Weights of a small masked image model.
Model: 4.42M parameters, 32-pixel images, arch pvt, norm rmsnorm, activation gelu, patch size [2, 2], depths [2, 5, 2], widths [80, 160, 320].
Training: adamw at rate 0.00072, batches of 384.
Data: 101725 training examples, 59.6 epochs.
Rows from block 4, named by matrix and row number. Rows with one number belong to one attention dimension. Each number is 128 + 32 x the weight over its row's rms, rounded and kept within 0 to 255. All counts start at 0. Numbers have three digits each. After the name is the row's rms in percent of the matrix's.
# q: attention query (model.blocks.4.attn.q.weight, 128x160), inputs 80-159
# k: attention key (model.blocks.4.attn.k.weight, 128x160), inputs 80-159
q.15 092:076167204148119128102090092126106094142095156119135165115159137094136105120120130119113132107117107104133052108088121131114174110114083119161099149150189124162129101148071095126117125116153163173124145115144112107154090130133145108143116103
k.15 084:119141177186182104122147119104115114136120112159148144116120145100122106165099149148099171117108125158124086101057138095126131080074123100143144144132148091134177124102090096084169083118111155176154165077129118067169136080118160139186133073
q.16 083:168082098104116130185180124124109130097200124131106104132133158114097176158162144129108131134135142171164165123114126116099108116116140119169107153110092132105147176108152142110124125156075082116184094118095144145117154117110149122164103127
k.16 081:089048133137096199175143117124023102103117149124110135126129127131146171059197171119140106139175124155138111133148094087088169145103138121177139147106133160127120172133115111124060127133115050070113070094121138193132152158114157104119075157
q.17 111:125105172089169153180154150147108124142158158164094134172122099112101213138115106112148103103131108103146142114138127100094100084129160137144125117102113091115161152044154161070115132154120140120114099130113092090177117132063073169159062105
k.17 121:079118138102090160093167127191061162157100160183077131160100069135154184052171140115127122152179104089142125162115145075098112096178149157165115115120103100127116142097147171092105176148075086058114079112104130150133115188076102127102026144
q.18 137:118150168091140175077195123127122150139157125160150055121152228143114139154134105145090127098118167221124175152103115158130155140154150118119129161119087103140095145143137092236155106163069131150141148088108137147122129155126082117143160165
k.18 135:144115162157161177131151106079161088135127108173147083088109212102084090160118104144126112106103142195121148156116122158148154112119157099130135205076147130104131155128097076177160099106132131190087135134135126138169150101163168150133108151
q.19 098:137070096098136181205139132141100148117147139142088089148047094144099169138155089118145145146158108066173195119118166083128105133153118145125095128105094192126169157112123154158127128136152129087097079106067124159101202124113086169138095149
k.19 090:104071132090142204230136136142096140129067105136123125135100079154140187084167117091170145137185090133150141093130180085166107129170102156145112136077112145183122161138138095143100145095161057082102092106068160150091135173115081181107073168
q.20 104:171107092135177180155137150139094087114147108122099072146119140180110137092144142124158123130160115078129149123125158146105071170141168137150118127135135157126129124110128164140127125160156153108126108159085094176202147130122143089114107149
k.20 100:177135080093147186133103084133157083134117085129135097149133118192087134105161115102167157150163165112098145143089194170111065184158159122114107105119129174072103091131122123142102168165120089095117109119066154147145145171151130143110101176
q.21 095:179101081166134151161114129083114103069165112124085099143070150149043132169153127108125135140120163074188168143110161123105125137138122139156071174133115156110178142112113117174159106134114168133195112117101136150135193121118167135157114144
k.21 087:161049121183167215173109136050150139097097082152137155163116176184120143115169161080150126121183146192153136115114146101107150176124145127166113153097104149128144143140122032200111081136125107101132175100133170139107182167097145130142083147
q.22 097:098143138114101134126136131130127158143142168129127133107101136080139141167139099137080134131130129173169170125112120101170199092133107116124130099118095113120127142114125121178148146101110100127120134079130141106069144123139074186158140138
k.22 101:079113170213156160181154174121145113130117133157116138100105142078137148159103126131122096097105066174169140101165119092179191075101084130132137143106138112139137146078130112110157101079159116176108145116148132118130144040119126174167111115
q.23 099:123120166109113119149171118150121164155116144116187120085119094149200123077109086141152125125111125151072153142127121127147075108143129134111162127123129147171146151164127121166091120110127157129057128148118097140111115149145082147083139161
k.23 095:107147093030092103149159065140108156181138110118132100101145122129152084097064076150155162113046131057097190146142166177191087096194135205097138149111154111128130170181158114146141171070107154117113107133085075114119093113134131143083180112
q.24 101:106168130098115095104111104116173143130110118125151159128150168091118126147122147158082124133099145192142126166127111119140196136106125107107136148117126093132129143154120096127144130133103063155171143109163156085091100128159149123154159107
k.24 103:123118176173166131133134174067158087118153162127153144120133158071125118166097152136069079098090129180167090128127068116106204124077135091129139179112120120165160158137110109104160058143174141197143146133193119110144120077153145090174137095
q.25 104:151155159124133108122112147135126128149098108111126143129187111124145087095106170121155125140150109142041061097157105142114076145118168135117147111146175102110104098112159122023102125144134129117109149184164125112165061126111154102103121103
k.25 115:120177114066065107060105101179079154135159138092109124112155099138126104114138126138124136127140131054091116122133088156090096126149152140094143089160141087101107079116140161111082185158076143072150102155152120130122110169112111106092142090
q.26 140:120123062078165143156137141141159175155135161136168108129067064125150171135132088109117137128109137126167231188111168108155147101132108150081135118094081151158141179115140152182120149087161083115122088092082149126065166141160051183118097145
k.26 141:117151101095198135213128169130184122167089142141141086156109087124163166127096115128135109130104120137168165155147183100178138128138110152080123153094091150194123188136167141136147116065207112147104087097088128154113139131134075131122090141
q.27 096:106181117119134085107104125139196152159082121088201109094152095131189107096109141141124120108119131164082106153149124161157145144120123124074158086124135147170087127163140111131114143105162087129109143156163158125111100136181114095088163139
k.27 096:174188090101177046101104141137214114149149162087171090107114091095138086205055088166117098124060161117107141148143128171160135124088116133055107112143119166114135141149142180107143136098195172172139134151144100129138140093172118111138200112
q.28 130:137125078111142114179184129142141183143137142139166105087052062158166169125121098113122127122115130143125204183135158101167108079133116156098165085090095190150146175089157164170106159091141106082106083112086134149068156141152069172094118153
k.28 126:109152092091158089211140116134140152175081145106138102114102061133162155115111115141158127128092115108139180176175171123192139096153088171079134122083106169175107185135155165143123157029176126131092094134084131167092149134115092147098144154
q.29 102:170107082125141115156182155144113134094175089134087085152083175163071161133156158135151127137130154145164175134153141147106110149128158128130141140123081135096131132114161160126146132166099124102169110128078138151129162128101155110132134141
k.29 093:155078106128075172150148140136133109075132131107114147161120163167085169086184166136182104130163161150171132153167125130097158155153148107167119137109131167110093154150093145137109156168132118094125107141116151194123146181131140106094089205
q.30 105:122171130154103067110082111098153107134095153083150163102166115083197096121075150125101139135097125175145073164133120150149190124086120107130127102135140161117134126126117109107132160062112111125154135126180137115138128120171179086126160082
k.30 112:144130140208169054121124167077170097095121173065173153093144095105184110159087158150076114148098151178142099143122104135134147142060090088138128091187138172122159123104107140119159108072161166147176169139196095103151153087156120090162213105
q.31 128:097142161120144168090117163155133153179102179187135162138124115121113121114129063130147117112151117090090174113127139107155121095164113158081158075148141110113118112104129143182157108140176160171044145129132103100108118123115015197108107166
k.31 134:108208134127181128103128113158152162168112097220096121118102145103077116170088054123134144108101089085109182123133173126170097061159103188075121119107122088109136112065160119128195125124134174176079162133130110068112106086128102182139073128
q.32 104:138125096124133141167167129141119139121120138127144115115085075178151138104128095122173133149142126115085182138136161140145059106152141149111152095130119181144124139119156157147106130127152141083066114140081107156108141131154070136081118153
k.32 103:145171058057126099189116069162140166176098090087130101133128085183135112098110108137183172135103118062107196147151183149206056126177131208064135111109121147117109139158168133145135187081141120084093103142078108142097131133124092135096145138
q.33 122:167133109173111074093118132107150092101149094118108139147174167147093096135108173131147121137134152145103077117186088177094092162117175104126135115170131119059095094109150131049136132161080134106173160180162130116166125095111204093143155114
k.33 141:156113118143057101041100124123127143073168139087105176162168144148116105111164156118113130163156158097105128140165077162075124164137150120162129087172125131062093079122114137136097155189069147086153152166174127129115114154115157080115159131
q.34 104:175105069140121098133177145127129137091156098128114075147104134201107141116118137132155138131101159137148171155140118160100088160135167126105153132127087150105108151126146148141130138139080119085153114129097127152138169132134178108111147145
k.34 110:188086080109098126116113127116166120093158130076138119171145154199106139085138144141179134135113174122137163180161128180112126186147158134150137128119140189093088145189116163171129156122139134109115093137096119180127149150159162091097167191
q.35 089:170095069118131104172151138126112130097161099108093116160111098150102177134142160123153138131133117123161120138135140124086099143093166100165135133118108163123143153098138192078102143141105105072157080124093136141145167140114158124163097119
k.35 091:143065093104111146156136140158080136108095139086120146164140083166149182073177172131148129143169137126155085155129112102102121170140118112193117127120120171146116145157109165099073160146126091071156044093126133161119133209097119099114111143
q.36 098:108131109106154155138119110134111151117122129126144125141092176111081143154171148117100134110130162127184156136090143088131186125143078150115119180110112112177159146163086091193152103151153109176163118084136164112086125154138121136154117149
k.36 108:138086133152190173186136146083144081141104111183145119143082183112087120156123138114129102081121117192154099125109135077127164120100118116121126195082120130173174190151126077126146056151168131200109140086110145115146139135126141115148088127
q.37 102:162101048121142111201157145146125155114145103097142120131082047156143154088131136126137141135120113134126150161138170121129091128119144121110150141104102180162154161147151171106088146122124093068140084114073129144097150130153120133118113128
k.37 109:134113070061116125216087117133093142154094122064140130132117045158151140098137131142168122149136134091134120150157133135134133156127120132096147132115118177166111168192149170105067173097157102087113043126086118178108132193144104106086146117
q.38 100:139120097092131124126181153155127153137187113170114105175138159147052194153137148143163117125137146170125171123154114146106091125140168111101167119125072086100111138106166169113130114170087115124124127131085133116149129138092113134123125151
k.38 091:148129125089071147081139133188121133108147130172093134157140171130062167084171110134155097148139131106146136157154126131095137117184146140160111161123128117093095145131107194095151149189136150120074093149122142153128099157127119100082060200
q.39 122:124126102105150125061118124148130160133131109172144120137153198123046102153188132158116104125134162178099141101131124134134161164162112107079159120143091084118087103184144102182189097182129129182132165134149158111096133161127090135125154173
k.39 131:172142140148174136113095127119191091099158101203137120108103205080046094215127090131121076096109125158125091105140100129124150107102140104100119169108135111106130129117119133136169077200163178210102166161166125105136131090175152139146118144
q.40 099:141102091120128135176160126153089119123168108124103087154119118179112153081134155124155123129126104109137161132148138147098086167134153137126142129132116147130121129102140153109127121153128111098126090136084119146155171119102160126105112166
k.40 108:143095089081067141123129111179111127113153128098121149186143124177113164054167139116186146176157138125133139131125152136119101171157149144135123114138134157112098138149111161113112182157132095065092074117070155169102131173133125131090106214
q.41 095:064158193130094118109101113136138168136098168102174148070155112076207090112094093135100128129126097153105083139102119115153155116112093123149132092138164142140127112148096110138113156088146131154068126114161124112105085105159090128123168124
k.41 090:103169148170140067140150130140115136163130127095157114080137109053154108155065098159086160111057073123112127116115116148181128093086086115102145121144166104141150115093120145091151113074151140162140127139142100116137134034134108144181195056
q.42 104:151115082099158141158187150158132169136165126147119105151112142167086183135141108115147108132142151162109201140137140135123087126160162126092174100124080133115105151098182167138138111162105117116104122132079152141109157131108077155109118175
k.42 097:156150098063107152119127109177120148160137121158095116139123144144074146102131101101186126127117117085141174174195168120143120110189128176107115136096111123107086168133161184129137169112148135105065084164089134160113127165132123126079062182
q.43 115:110103178099090158160155108165115143118123119096149110113164075137229154101111121128134119145122091138108084107119111123110072135113147125178129153104157148150128140147111159081037147115126120092091073144129096141155085132124137128132113111
k.43 131:089106120053024146118151106201057171156127140069117092129164083135198147052134157147139171147146086104116105132112127137132103153152146128138139128122158112135113106169129149112063173105097054046144037122084109174121109160109115120097149109
q.44 129:108105102075128184108145141160144179151167147194154085131110149134113163181151066152118103123136121176122215126142116117159149141146173130088155097123061141102078136090157151187144138158128067123061114124096150135092144139160022181117127195
k.44 122:129146121126182159130114137174180097138117123158124076111109157086086149155160087124128110151139082157137158142171160135199133122141145142098103133094103127096098127084118149127163126126190073155065100162121144139133136079152080171144076170
q.45 107:119182168129113075078132134122168121139101118111155122116171100167176085070074139126148123124112138134065102155149103174113072145134190137123158135124142115127112093118130107119097129117096140115109135144158102123158082119150157102087141106
k.45 108:131184103065094074057122091135146134150164148071132102147173129164151085131099094143128167130080169059083171166116108220124099145166168154106149110168148119073118092127153131160131160103111157134157116147130077105135132126149124103080205096
q.46 100:098132165118131149119122133102141116136139176155126144117106129097153156161094106119077132123096132138213166164119130113128207079115101114172093145097126123122166149098108105152129150088106122148165130088138117104120128119125119150151131095
k.46 114:086082164212169140165184167087137111133099147174122131122089130090186160113108152114092107131130105199181149139109147092124179107092124092197116153112120149150166163082124096138134095081113092134142132101140125127151145090097130136166097122
q.47 119:069180185147082129089151124107135114139169170133111097116155175117193143143061116137090114094096120178191101157094123171121193092104128104206103121119139139094108126125115145152122165071055132132166125083120082130172110110132171109140164097
k.47 125:113086165253114115096188163107144087103113164112139126113126180102180145090103160164106120137115112202150128142091120137124143105071117064211132142148160149093154139103068138139140113064105103139147127110144118158159154044143163125160154137
q.48 101:151136072099151113142161152161140165162162133169114117169100091159101169111137121108178120122129136127111180127139123107133083106128150143082187115108091100092119141081151172118123124126130124111088105129097132129113153132124091171108084158
k.48 098:123163104054082124113141143186124163155101125159106127188154101161101193071149100127171127137130118065139184155166171129153096130210118206099133122117094096108105150127158200122160157129138146127074086135101126138079093157110097127091068171
q.49 125:072118192133115179129104128154119132165112188152133153112116113097183122122119047119125129133139101076118145103102135106163153095154086163138097119130158129142132123123086113180127131094182150153035109121137098132122118120138055181119106146
k.49 130:072169147141144147131165128160122168182104106193104106094112119092161139135096076127113163128124068136106173093104185094192102076166103168100128115111129069136150118089141093130171121092136107146103145114098129098117105063108093206140103112
q.50 140:103158130034149159086153125140130188143162087170139094136150181124043146167178126150104121113130148199103179117147114121147127138159156143045153148084084030129084121123175065149159114184102083153127161115139177103097097158096094168143106145
k.50 134:100148153073114197141106143154138105145163141167108104112094182102052119185171090130125072100148112130139125138141090126110164115146160117068137186064117075152106133107141103145118130185165122168081118147155152144134145141125121152111050137
q.51 123:111108193122176196161137141141076093162168180173082149194122137087071176151133113115146123100155107074170152095105148106101141084134129156168087134125144103083170135072119153106153123141139156151114116119096075097196134126072067144176068113
k.51 121:099108176161156176121191135148084103148086134223081148156112137132115169088163138107115144169191104153131120115101181060098098084162122142178119131119123102109147127052116113076145132162077109108110147101094157098156106147083119143139000153
q.52 117:139083099119166176182161138155077111132146130142097099167065091163090158101165106102178127127161103061142172102112161103117067142153122164127119139127128146155148141118123148149129117159189146128109095134074079161156175133107094146109100170
k.52 117:123112100076145178187136106169117127160103075190114113161113098168098168092153089105205167134163129100129145101098217120153068142186132168093123126082104118139126154151134133103130147163149101102066111105034138131102122178126113179115051190
q.53 138:119151158070147148127169133130109111138129133143096085143105133133144148124129139106149137116122152072132157134114155155112110104181143202138088185093131048150176138144111091187109105112121151136142124125120092128150115158068146144125096111
k.53 140:068136146071074195134175103146095132172121122174113093147123143153173151093155106129153130100148170103127172132077146141107117126224148160132131154104120084157138153170142097194114114130072107122114131100085128157107132172069115168071091174
q.54 103:089134157143121118166139107140088119133071177104144174087105085123197102068096125115153126124141103086124084136099148117134131084132064170139146103135177148177160124159083157155105136079186204144061108120126076153128129134147127126090120140
k.54 089:119167118141120043162177096133080144164088102108171124089108118124165132098068125152153176119111111112105132132099185134187096068130052166108136105133147108188192155151124120124180128063133175160111164109082096122113124108140114151115170139
q.55 118:085113175128104133146088121142137155149109179126132173100108066079197109138116076115105131142123102109153121109119126086157158082118099138138117099121141131123152125107086129117123167091157118132058102114150133096085115110123070182140116124
k.55 129:059148153144150110161138151161094166161102155136117126126114057078177152121112131122093168136134048116150142093124149071175124084131088166106125094133126096161145116074158132100150135071137105130129105107126114101100117093069084169172134075
q.56 126:141097140107165159112150124156101145141100123168143117112118178116077104114161107142137120098162148133056141087122144118159083139181103121085155120146120095165131129177144099216147066185156169181072167152120131140097137154128043147108139190
k.56 124:140156139095159168138110071131119143154142059210111107069104195124045080192099056115157112063104123092082120110129134137173119069150127157070138167089111082121143134160144100152144111161109169172064174162125123093123124126153156175113102140
q.57 128:147129122068151149201175110150089138102135110061152079105140133099183165125148174120106112126130114201148072126116121141099117143095141102158100162091139146186135174159121130110084144135097072103167085127108117183156126166149152079130130116
k.57 135:128074115116110142181140130146061079133106157069172069113114104104182122088159180132130111133158126192126047137093122111119149145095145062136134139097158163172149156182108152092076139107118056102139058120110107213167161168165140098093149126
q.58 099:098149119137115107115114123103152118136140144157130156139125171091110141175121155126081128102120143171184102165134131118138206119101098113141131121126105116101138159118110129137164138113108108158154138093141144100117131127137154150174146111
k.58 105:110099168236185108130153176081148092080115160168145157119106162078108151143125159125084083131120118207167092140137104077104180088072083086172113159123121147158160153107091136098148088115154145187133158130188147112150130085141148112164094133
q.59 114:180088100164109157149109127144102150081107079101110102072107094151144093139151081125126126176179111089070124076164120109156067153142133136093121087158139171111100111139155130122113135149141130082072153173145134187097151110135104144096135165
k.59 118:143150089066099145135062074158112186111125067071106109081126102144124094164138099105146144143154095086106128082174106171177120156143123147058126061127153135110099065125160126174103190118113124067144132164147131155092147132134111173117184111
q.60 095:105139177051178166117151115146108135164193144188121108184162171109059185166130124151144123072098139184149147109121120138106156107136166100134126166105105047096104148105153096117142111158092129166160120094093109070171086168081096136163119090
k.60 088:114090189139151186111178130147122109142115157210102139152103173122100163126162093128123089138174119159140112140085132111078127108119165078182133196086110105112112155103122146106123126176090108156101099106110141135173116163130136134126021164
q.61 114:180088099114141126129139119111122138073174071144115103115120197129040102187188123150117130163140173152099156086157125131135094136145145138076116134137072085113117135144178082146170100195084120127152178156136151160090159134090133150147150141
k.61 104:124088141113104214136094075108099150083134084143110143093106181129067080160182121078149094091182127115115127115195066146106153137142158124099137134083110105125102117149142062183084129170089119085115186187164156174093148177123173152100119128
q.62 106:172136061143132102138160156093138099109141082075126101156119138173084119104141192118162127125115155111149126157120133167088083178122152117118144159148111138156125149149121138114107113133121137103200108136102122153141162135142214081116116132
k.62 109:195114072112109092130119131096158093093148126076171138193153145183119113095147168116170133136125214123138115160097119161085141209138159122134132138150118190120110145200109149133101111157147133122140110105089124161120129184164157064086152161
q.63 106:176119162159117135119134144110093085107133122094115091129149164181122101086126142144152123130148110109074122121144110158103097153142158129158147133166173156122116090106145130106117103142136176112126144168121089178187126112119161071103140124
k.63 113:153129127115076110066117079118122122117157106106103119112142157202094077110157121141155178136132160098076168131111122179113087166163141149139130095165179149041114094109125128151102179153067144080129158138115130123150128139134159117112166144
q.64 059:200170122180088113131151159083182148140110086120107148131169128176023114144102157129145110102131152084156117082127114117179142117176101170163116127123136120108149073160162130140197112078137182148115186107109019100107118127113078123163129119
k.64 047:114063066131079143155120090063134125114161152105155101090108145133175123153125113059145096132116152102111122122108114172126138151096152097161121150119134199094108152168125112157128150076136085074172097171134152126143164119154217121150197166
q.65 086:117171098151143159152080097136159142182080121126151176126122086140090108113094133158131138066160104076132105102128124136172199115097111111115129117145162145158138098144125129170145160098216126087116147138129126151146151149127101129125096104
k.65 098:135112058167103098122118102170107165121145095113130116093077148121150117136113092160226117148118123187110113085124132159165107119132104105110170130146152152112096146198090142142154159090082117114100104151119137182092140100165174117078184191
q.66 083:081091104169136092103085091149084095128089101208136146128057082116156112124079123125150089106087090125148083146145118099153165187112159085134151180124087098145123120181088165118096134116155107104120147140141135122142154091162159050111139093
k.66 081:103197064137129091128153146178132111193116119166144113102077122090196156156064122142176094112121118193101083097127132130185088107101114118079163087175149119148152166133140184151115143091121104123112094135131127172118188101148124116101137148
q.67 064:170162140137091097099154143099137080087176132125097085125136157126069140138201108131112128129121149115154178133128123131072140096202142159131056118091102149092114172129139162115132116100008180144127100133131122093085108175102151165140132148
k.67 055:091117182098078178116138099098066162123123175103154131111186131109166165089134129105087153149102099047145145161129130071095118111124156136198141137100102092163128144149150122118106115103162117114146136127152126089184123154116108142162084076
q.68 087:142115161121106119129143149106128121067168153108112096152129145116129136121177157138101143199107142170096169154121155108068042147154125139127099154101128127096126157108106096105110128169041101121150092122123143139117103139114135127147148166
k.68 113:133152207124158167122117154097152097131117151122128143175163128131074127111160145101042141099136113061142162162129120093081141126122158150163085135108119126135154093058147087126110115150159159143151142117149123070182113141102079139183090064
q.69 077:156140139132146088136198193113137148106132143111113082130116094131109185104188168114140168204160120205051143159089171147084057137176090139131101107090149144128194185108148144112103110155096119113155103126076151140135134148142106115116090160
k.69 079:128078182113172149142124113102161159116128149133113181174148135143088134100174149101052182122125084070150175122088132118091124159141166133205083140080096134120122087082123092127118135158137127114109115097105119058170089148088109139177121115
q.70 119:144165100140181182133163200076180143149147139094132157182106105153109153095164206087103168147177131101156173149122143099124123102117077164161085131132174142159157159065148108196135114124226111056119094139108147136152129134097100128146037164
k.70 109:188064163154112122115104095083142166084144090132113166129163148131089090111127120060140142161149111104128165109147116139092118112104116132152133153119117169093080094101152124193111147152062144074121145156133090209104067114129177105093096174
q.71 088:116100189076119132093086065140068085131092148109153144163119132136211137036143146172125123117125133143149086139150123139066142139104164140158059144105105076101103133120092141124103165151047138108128097140155136114150131171105103142112141143
k.71 076:123191167180123132054119122171106159108072158120153160153155151114136165097133152159093161172147092138121080184093114125117081099120104132215069094134121077148137077085113176081159129119103168150160152115135115113174123131083081111122134091
q.72 076:126085131144120082111158142116091086076176126144135091132090122112155186109184186112107155164078112163127143175111138112054128148165154132178063162094091084102144184134087165116073114170048117107154105124138168101122146143106145087134108161
k.72 060:089174183130139111101131126138117159158099140170109173126164098079174168116093141080083154155139111096103116129112130117104120093109112128175137105087033069164092110076173115121083147095094106073144127109150122151124100136091108146111068120
q.73 101:127158115106125168131081104134160169180111129119123162113126129141124106141059079129148106070163128082109091106126115162192171094070110113100162108166151133152093069124159141154159154110230144106087125130115111168137141127140117170101135093
k.73 098:151109040141104120142126097149105119113118108113138104115114121164132123126142126176219130127103148187112104116133136163162093160151112145099152130147149182102114174211101149148159140103123111159111104132074121166097140135164156112081169158
q.74 104:138102151124130075120201173124137121090173137146121063145129136116163167125174182122108132177097144184137166145131143105084068131172127142153102135105115121109158165137107136093118089163054111156153124114120131113119100105110146100146133151
k.74 104:117142209091154145127130150099144119145122154132106150145165127104123135125138132093037147134147129082133153126128115094086168129116145128145095134096105091127143100051157102110100107143148143125146148130171112080167093139090093134173098084
q.75 080:136159131155093081115088073117114091066103094142082116124099127134107083140109124132124092106112140063216102092176098089145166137163165129146083139119101119093101090182090147106146148047077198104129171154170081090104131149119139139131154111
k.75 073:099150136132103110099159126125100100187123184148183089087145150120193154123072089113145094124133124159113093170130120111162131092076106134161165143162143070139144156128126188115139111031195146154152126169139120124180176089142149145118136149
q.76 102:162144126160123198126074141086168124123143151046132171143145144160083051131162106095089107136128153032185174114159104112112137155060118129127112121160140167153076093102128100190138132132175199141094135144136104177143079130135093145131136152
k.76 091:157113172123112192114127149098150137113187162087145126142136158149062121085173149123104137121171136081139191193147117098088142110084078161165116125150226167117095118081149103216104133149176153139150119163122117147158137147116119103170068118
q.77 134:116053147133119045124175099145082097101145119188108078127114131117193171116103126163146143123082102178138085142115148123142120166166187111156138142147082071089144138172114166080121118147032085159149109101128142080121166098126165111133181098
k.77 121:060191088136122082133151153148121127157075111140105095066101090099207163180082127129146097122101148132107056102095142132158118100160126101095130094133076068165160115162122174063119138065126106108156136117149147147096136094129128132077151118
q.78 114:072092114126111063112145072185067136139110086213126101118104133109192163124080107181151121068104108155131065114131122144170195119169172105135158155138093089095138138191097161092142141091096092131136143122141121098122171122118183129116164101
k.78 124:097155078133125084138140112172081126146102103156137116073110115099187146169068101162182107125115115203102048103127133141181111111146124101062173129158108094151158162172123186067161130090111113119115122132136154170104160104163150135063155146
q.79 092:117166112160149179147076120129151129168079123113158171116123078135102101109082105129149123091175126077141104099125120145184161129073120126114164101166134138151107083128149132171148159115226146120104145126123123131153144143151106144126125077
k.79 094:131105040166100115137121113176134166112146110120141137109088141152139130126148113170208115129137138185101101102125137167166108143129110115106149110151149180106082124200106160153161175131089107110107102136076128168086152104152162130095187183
q.80 086:134177093131145194136076112119162182152096131101149157116137104126081070165086094120115110100169153099146111109150113143182150101077082121080153099153165142164100090125158113149168135089236154112083182144110122161097120139132097169123126104
k.80 065:202102087128106147145120102121134087102166140118160074155126116161107118139173109115203120079139180180132134119142133125167153155088114147089154134164186223090098147153141130170161096124143175166087145137102093155105153105142132135133167156
q.81 127:106111135150128051138185141153092111097115108199125081131107091108158197111120169152145123088110112179147095145114133119120140130215164124146121132114068073094181163157104154063127094126055075139165138097129133077113165110120131077127112125
k.81 122:077117097150116040104153113175107171161122103170110119071091115083216150154075096125154107161092113177111075078113121155167108115136148066118156113128066060130137129185142188081136142076072082097115134124152145150092138107134164157095181164
q.82 139:074056127113111058111150091159074083116138107196118094148097106111215186097117151163143129116073096189120100131124124121096131167174162096144115153122082073113131172177094157073091136150049062127144114118121151103119160116115160099111138119
k.82 126:073223118141135064136162148179127120160068106172123112110114115062197169160052134135129111129113110171104050120099149125156100095155125103089142098139092056166172149118134167071110128095102117123144137108148130159126150109135115126083121102
q.83 077:140080181120095099132187175132118084108139152120125085148140181110147169115191140136128133178076132161137166178101147122051093162156152145139112148128091131087142155099110136100101079189025147160135111120136154100148081132126124108144123136
k.83 069:091129198109133146102138147113134149104119149136103166157115133115109148101167154126010144141161130039140155121126124110070124126142145127195076106094097091159147098090105083125108132168139104116148150107149149066105098170081090132163070103
q.84 087:129159074145150155106074119109123227137084126114153138097113075163112104143104130111139115116186154126108093104163123115190142118069102142108145119131163164197110107125143127157131136115243143081096126158138133192126125146145165127114154125
k.84 074:184138128129155153143096144140130084163144125160171103180162095167079114116118104104203172088156126175104118132134132119152104172101128166094112141155152178054126164066147177124173104151143205149058121150115103114183146107117125144125132119
q.85 058:099138174049138159106174156119136100148158139106151106160190169093138159108140135135103137122142163148100199127133149178089102098146120161100107111154155141108146183103149122116163139130098111110145114123095103112130115165102133168112107180
k.85 052:165095162140153133128130098119093175041091140119125154176163169128057125079188145122077143179161098107148158093151121127096118133159154125186116162078096092124133108111119080060123099190112140112125178091158161084103048175099123110113130130
q.86 080:124143123122132192121065097117141165140110127101123180092157151120150045172081098117145100086149172085171102097138105123175165120065108130110163104178157150152085071123140096149171142093194172149114139150137124164120113120136141177138171108
k.86 064:166137103127133141110093129117133061111160157086155109139114127156090090126113131161207121085140162135124122165140125144164139148115126143060131115197192176109136131139130163179174084112205165164168137177130104133172150121156125091126158139
q.87 081:146087158102112111087126095121100088089138151119080084160128159122195133102159117139119128157100158170163125134160135125093125168162155153121086139110095096080101151126106135077115151152000131144139111130128137128107132118102163145119191152
k.87 079:119220198114151166123124150096136092126081168125146139158187116134090146123136139129068144119150124067113112175109125112075127117117151136152101117122138076155160082060154139070129093104190182142177157119177108082200123133084105125126097054
q.88 087:125158059208156165141125149077161135129145100126124140149088042164087145127159226056117117148145128118154139140129137091142144164122077115140090136098170125153144162133117136149098095152234115060103136127126156156137146097149105068107044157
k.88 077:145101139142136108118110103111195154181173109162125118132130112121150132122101146024133153116125099131118128110136125106133114108051115125126145131122096185117066117070177143197035132122103125088128127158111083206157131084108158113136106173
q.89 080:100104139080118080117185129148105097109146112177114087118125142105169189121144134175150150150099134217072119152094150152084082132180150132112148134103076098100162196134115138077104103155041089113155112125107172105103133147133150123101145143
k.89 065:094162155114178128122152132138120129119058131142125156170174095110163159105119142106070176108112115129127103108113155111123114129188192134145080121086064054139156117108154139020108105156091128129134149079127136073133096144098083142139113064
q.90 090:124158094123152197128091125124148175157105114105133163079127101160097099165058085108146124078165151099107108119131108139208144096057126121094183105152148159144106093103156127158160144102243132131099144136124132155136146118162128149111143086
k.90 074:167116047132127123163107119154109098105143104121141086147109115181116124141146118119211131071111152168115116126153131141176139188124128129076154104158152204107112134173129160133158125133141150148088097116083118159099147125150158126130198171
q.91 076:089151114146145133118080085142103130160115112156144153127128108116164115139044104155147102033139132072160088088127105125189206113087148114131176098174112106147094075147133147150155144097191123105103146120115132132124173126127128157145167081
k.91 097:116137050145092099133135131157115128126123094119133108079096129126168130148086102167202091136126148170117088109135139165186103129118104104073169130173127119128124145207120189111167144091098111125122116146127133196093132096170168115058176202
q.92 081:086095150079111049124150106161065100110136132169132103118111148099143198109125118158140130148101098191048115153119133156063077119178147102141104166065061107122166196161131175078067154160063089094159118108125137114117126175096156151130116149
k.92 069:099166168092156086134171123135089134137069129184117123153182110088160159119130147150118187153117075141149104140114153104109097134213153143173117115073085085171153179114104119074101141166097107163115117077135148079119117139116065148126063098
q.93 079:097056104174132091152155108154106137149156093168146136092095094102150132158079152119116116069120110136204091092124126093161181130114155115151171156149102087159132133167120145116131129098168075137133128133136141099114170094126171098167129077
k.93 100:117148058134112067133140118148122140134140085157110087049082125105187138177058107139205087136104148171121107081144120154184129101141107112060190124159110113136134155171118176131131152106096104106114120162128141206080149097162146129056145177
q.94 090:113078145118123080130197156135107110063168122144149070150129119118173174108172152135107161162083128196139186148115134106082079139172143140142114136111098114112144186139104132096090125165060093149142109118135153113124126117111144106161130151
k.94 079:122159196106146144141130152095155127147082119144097156137165100100144130149112107068052113125155143054136145116115138093093136108127176143124100133104066094134136094061155102107083126151123153096131162127159128104130099134095086136129080104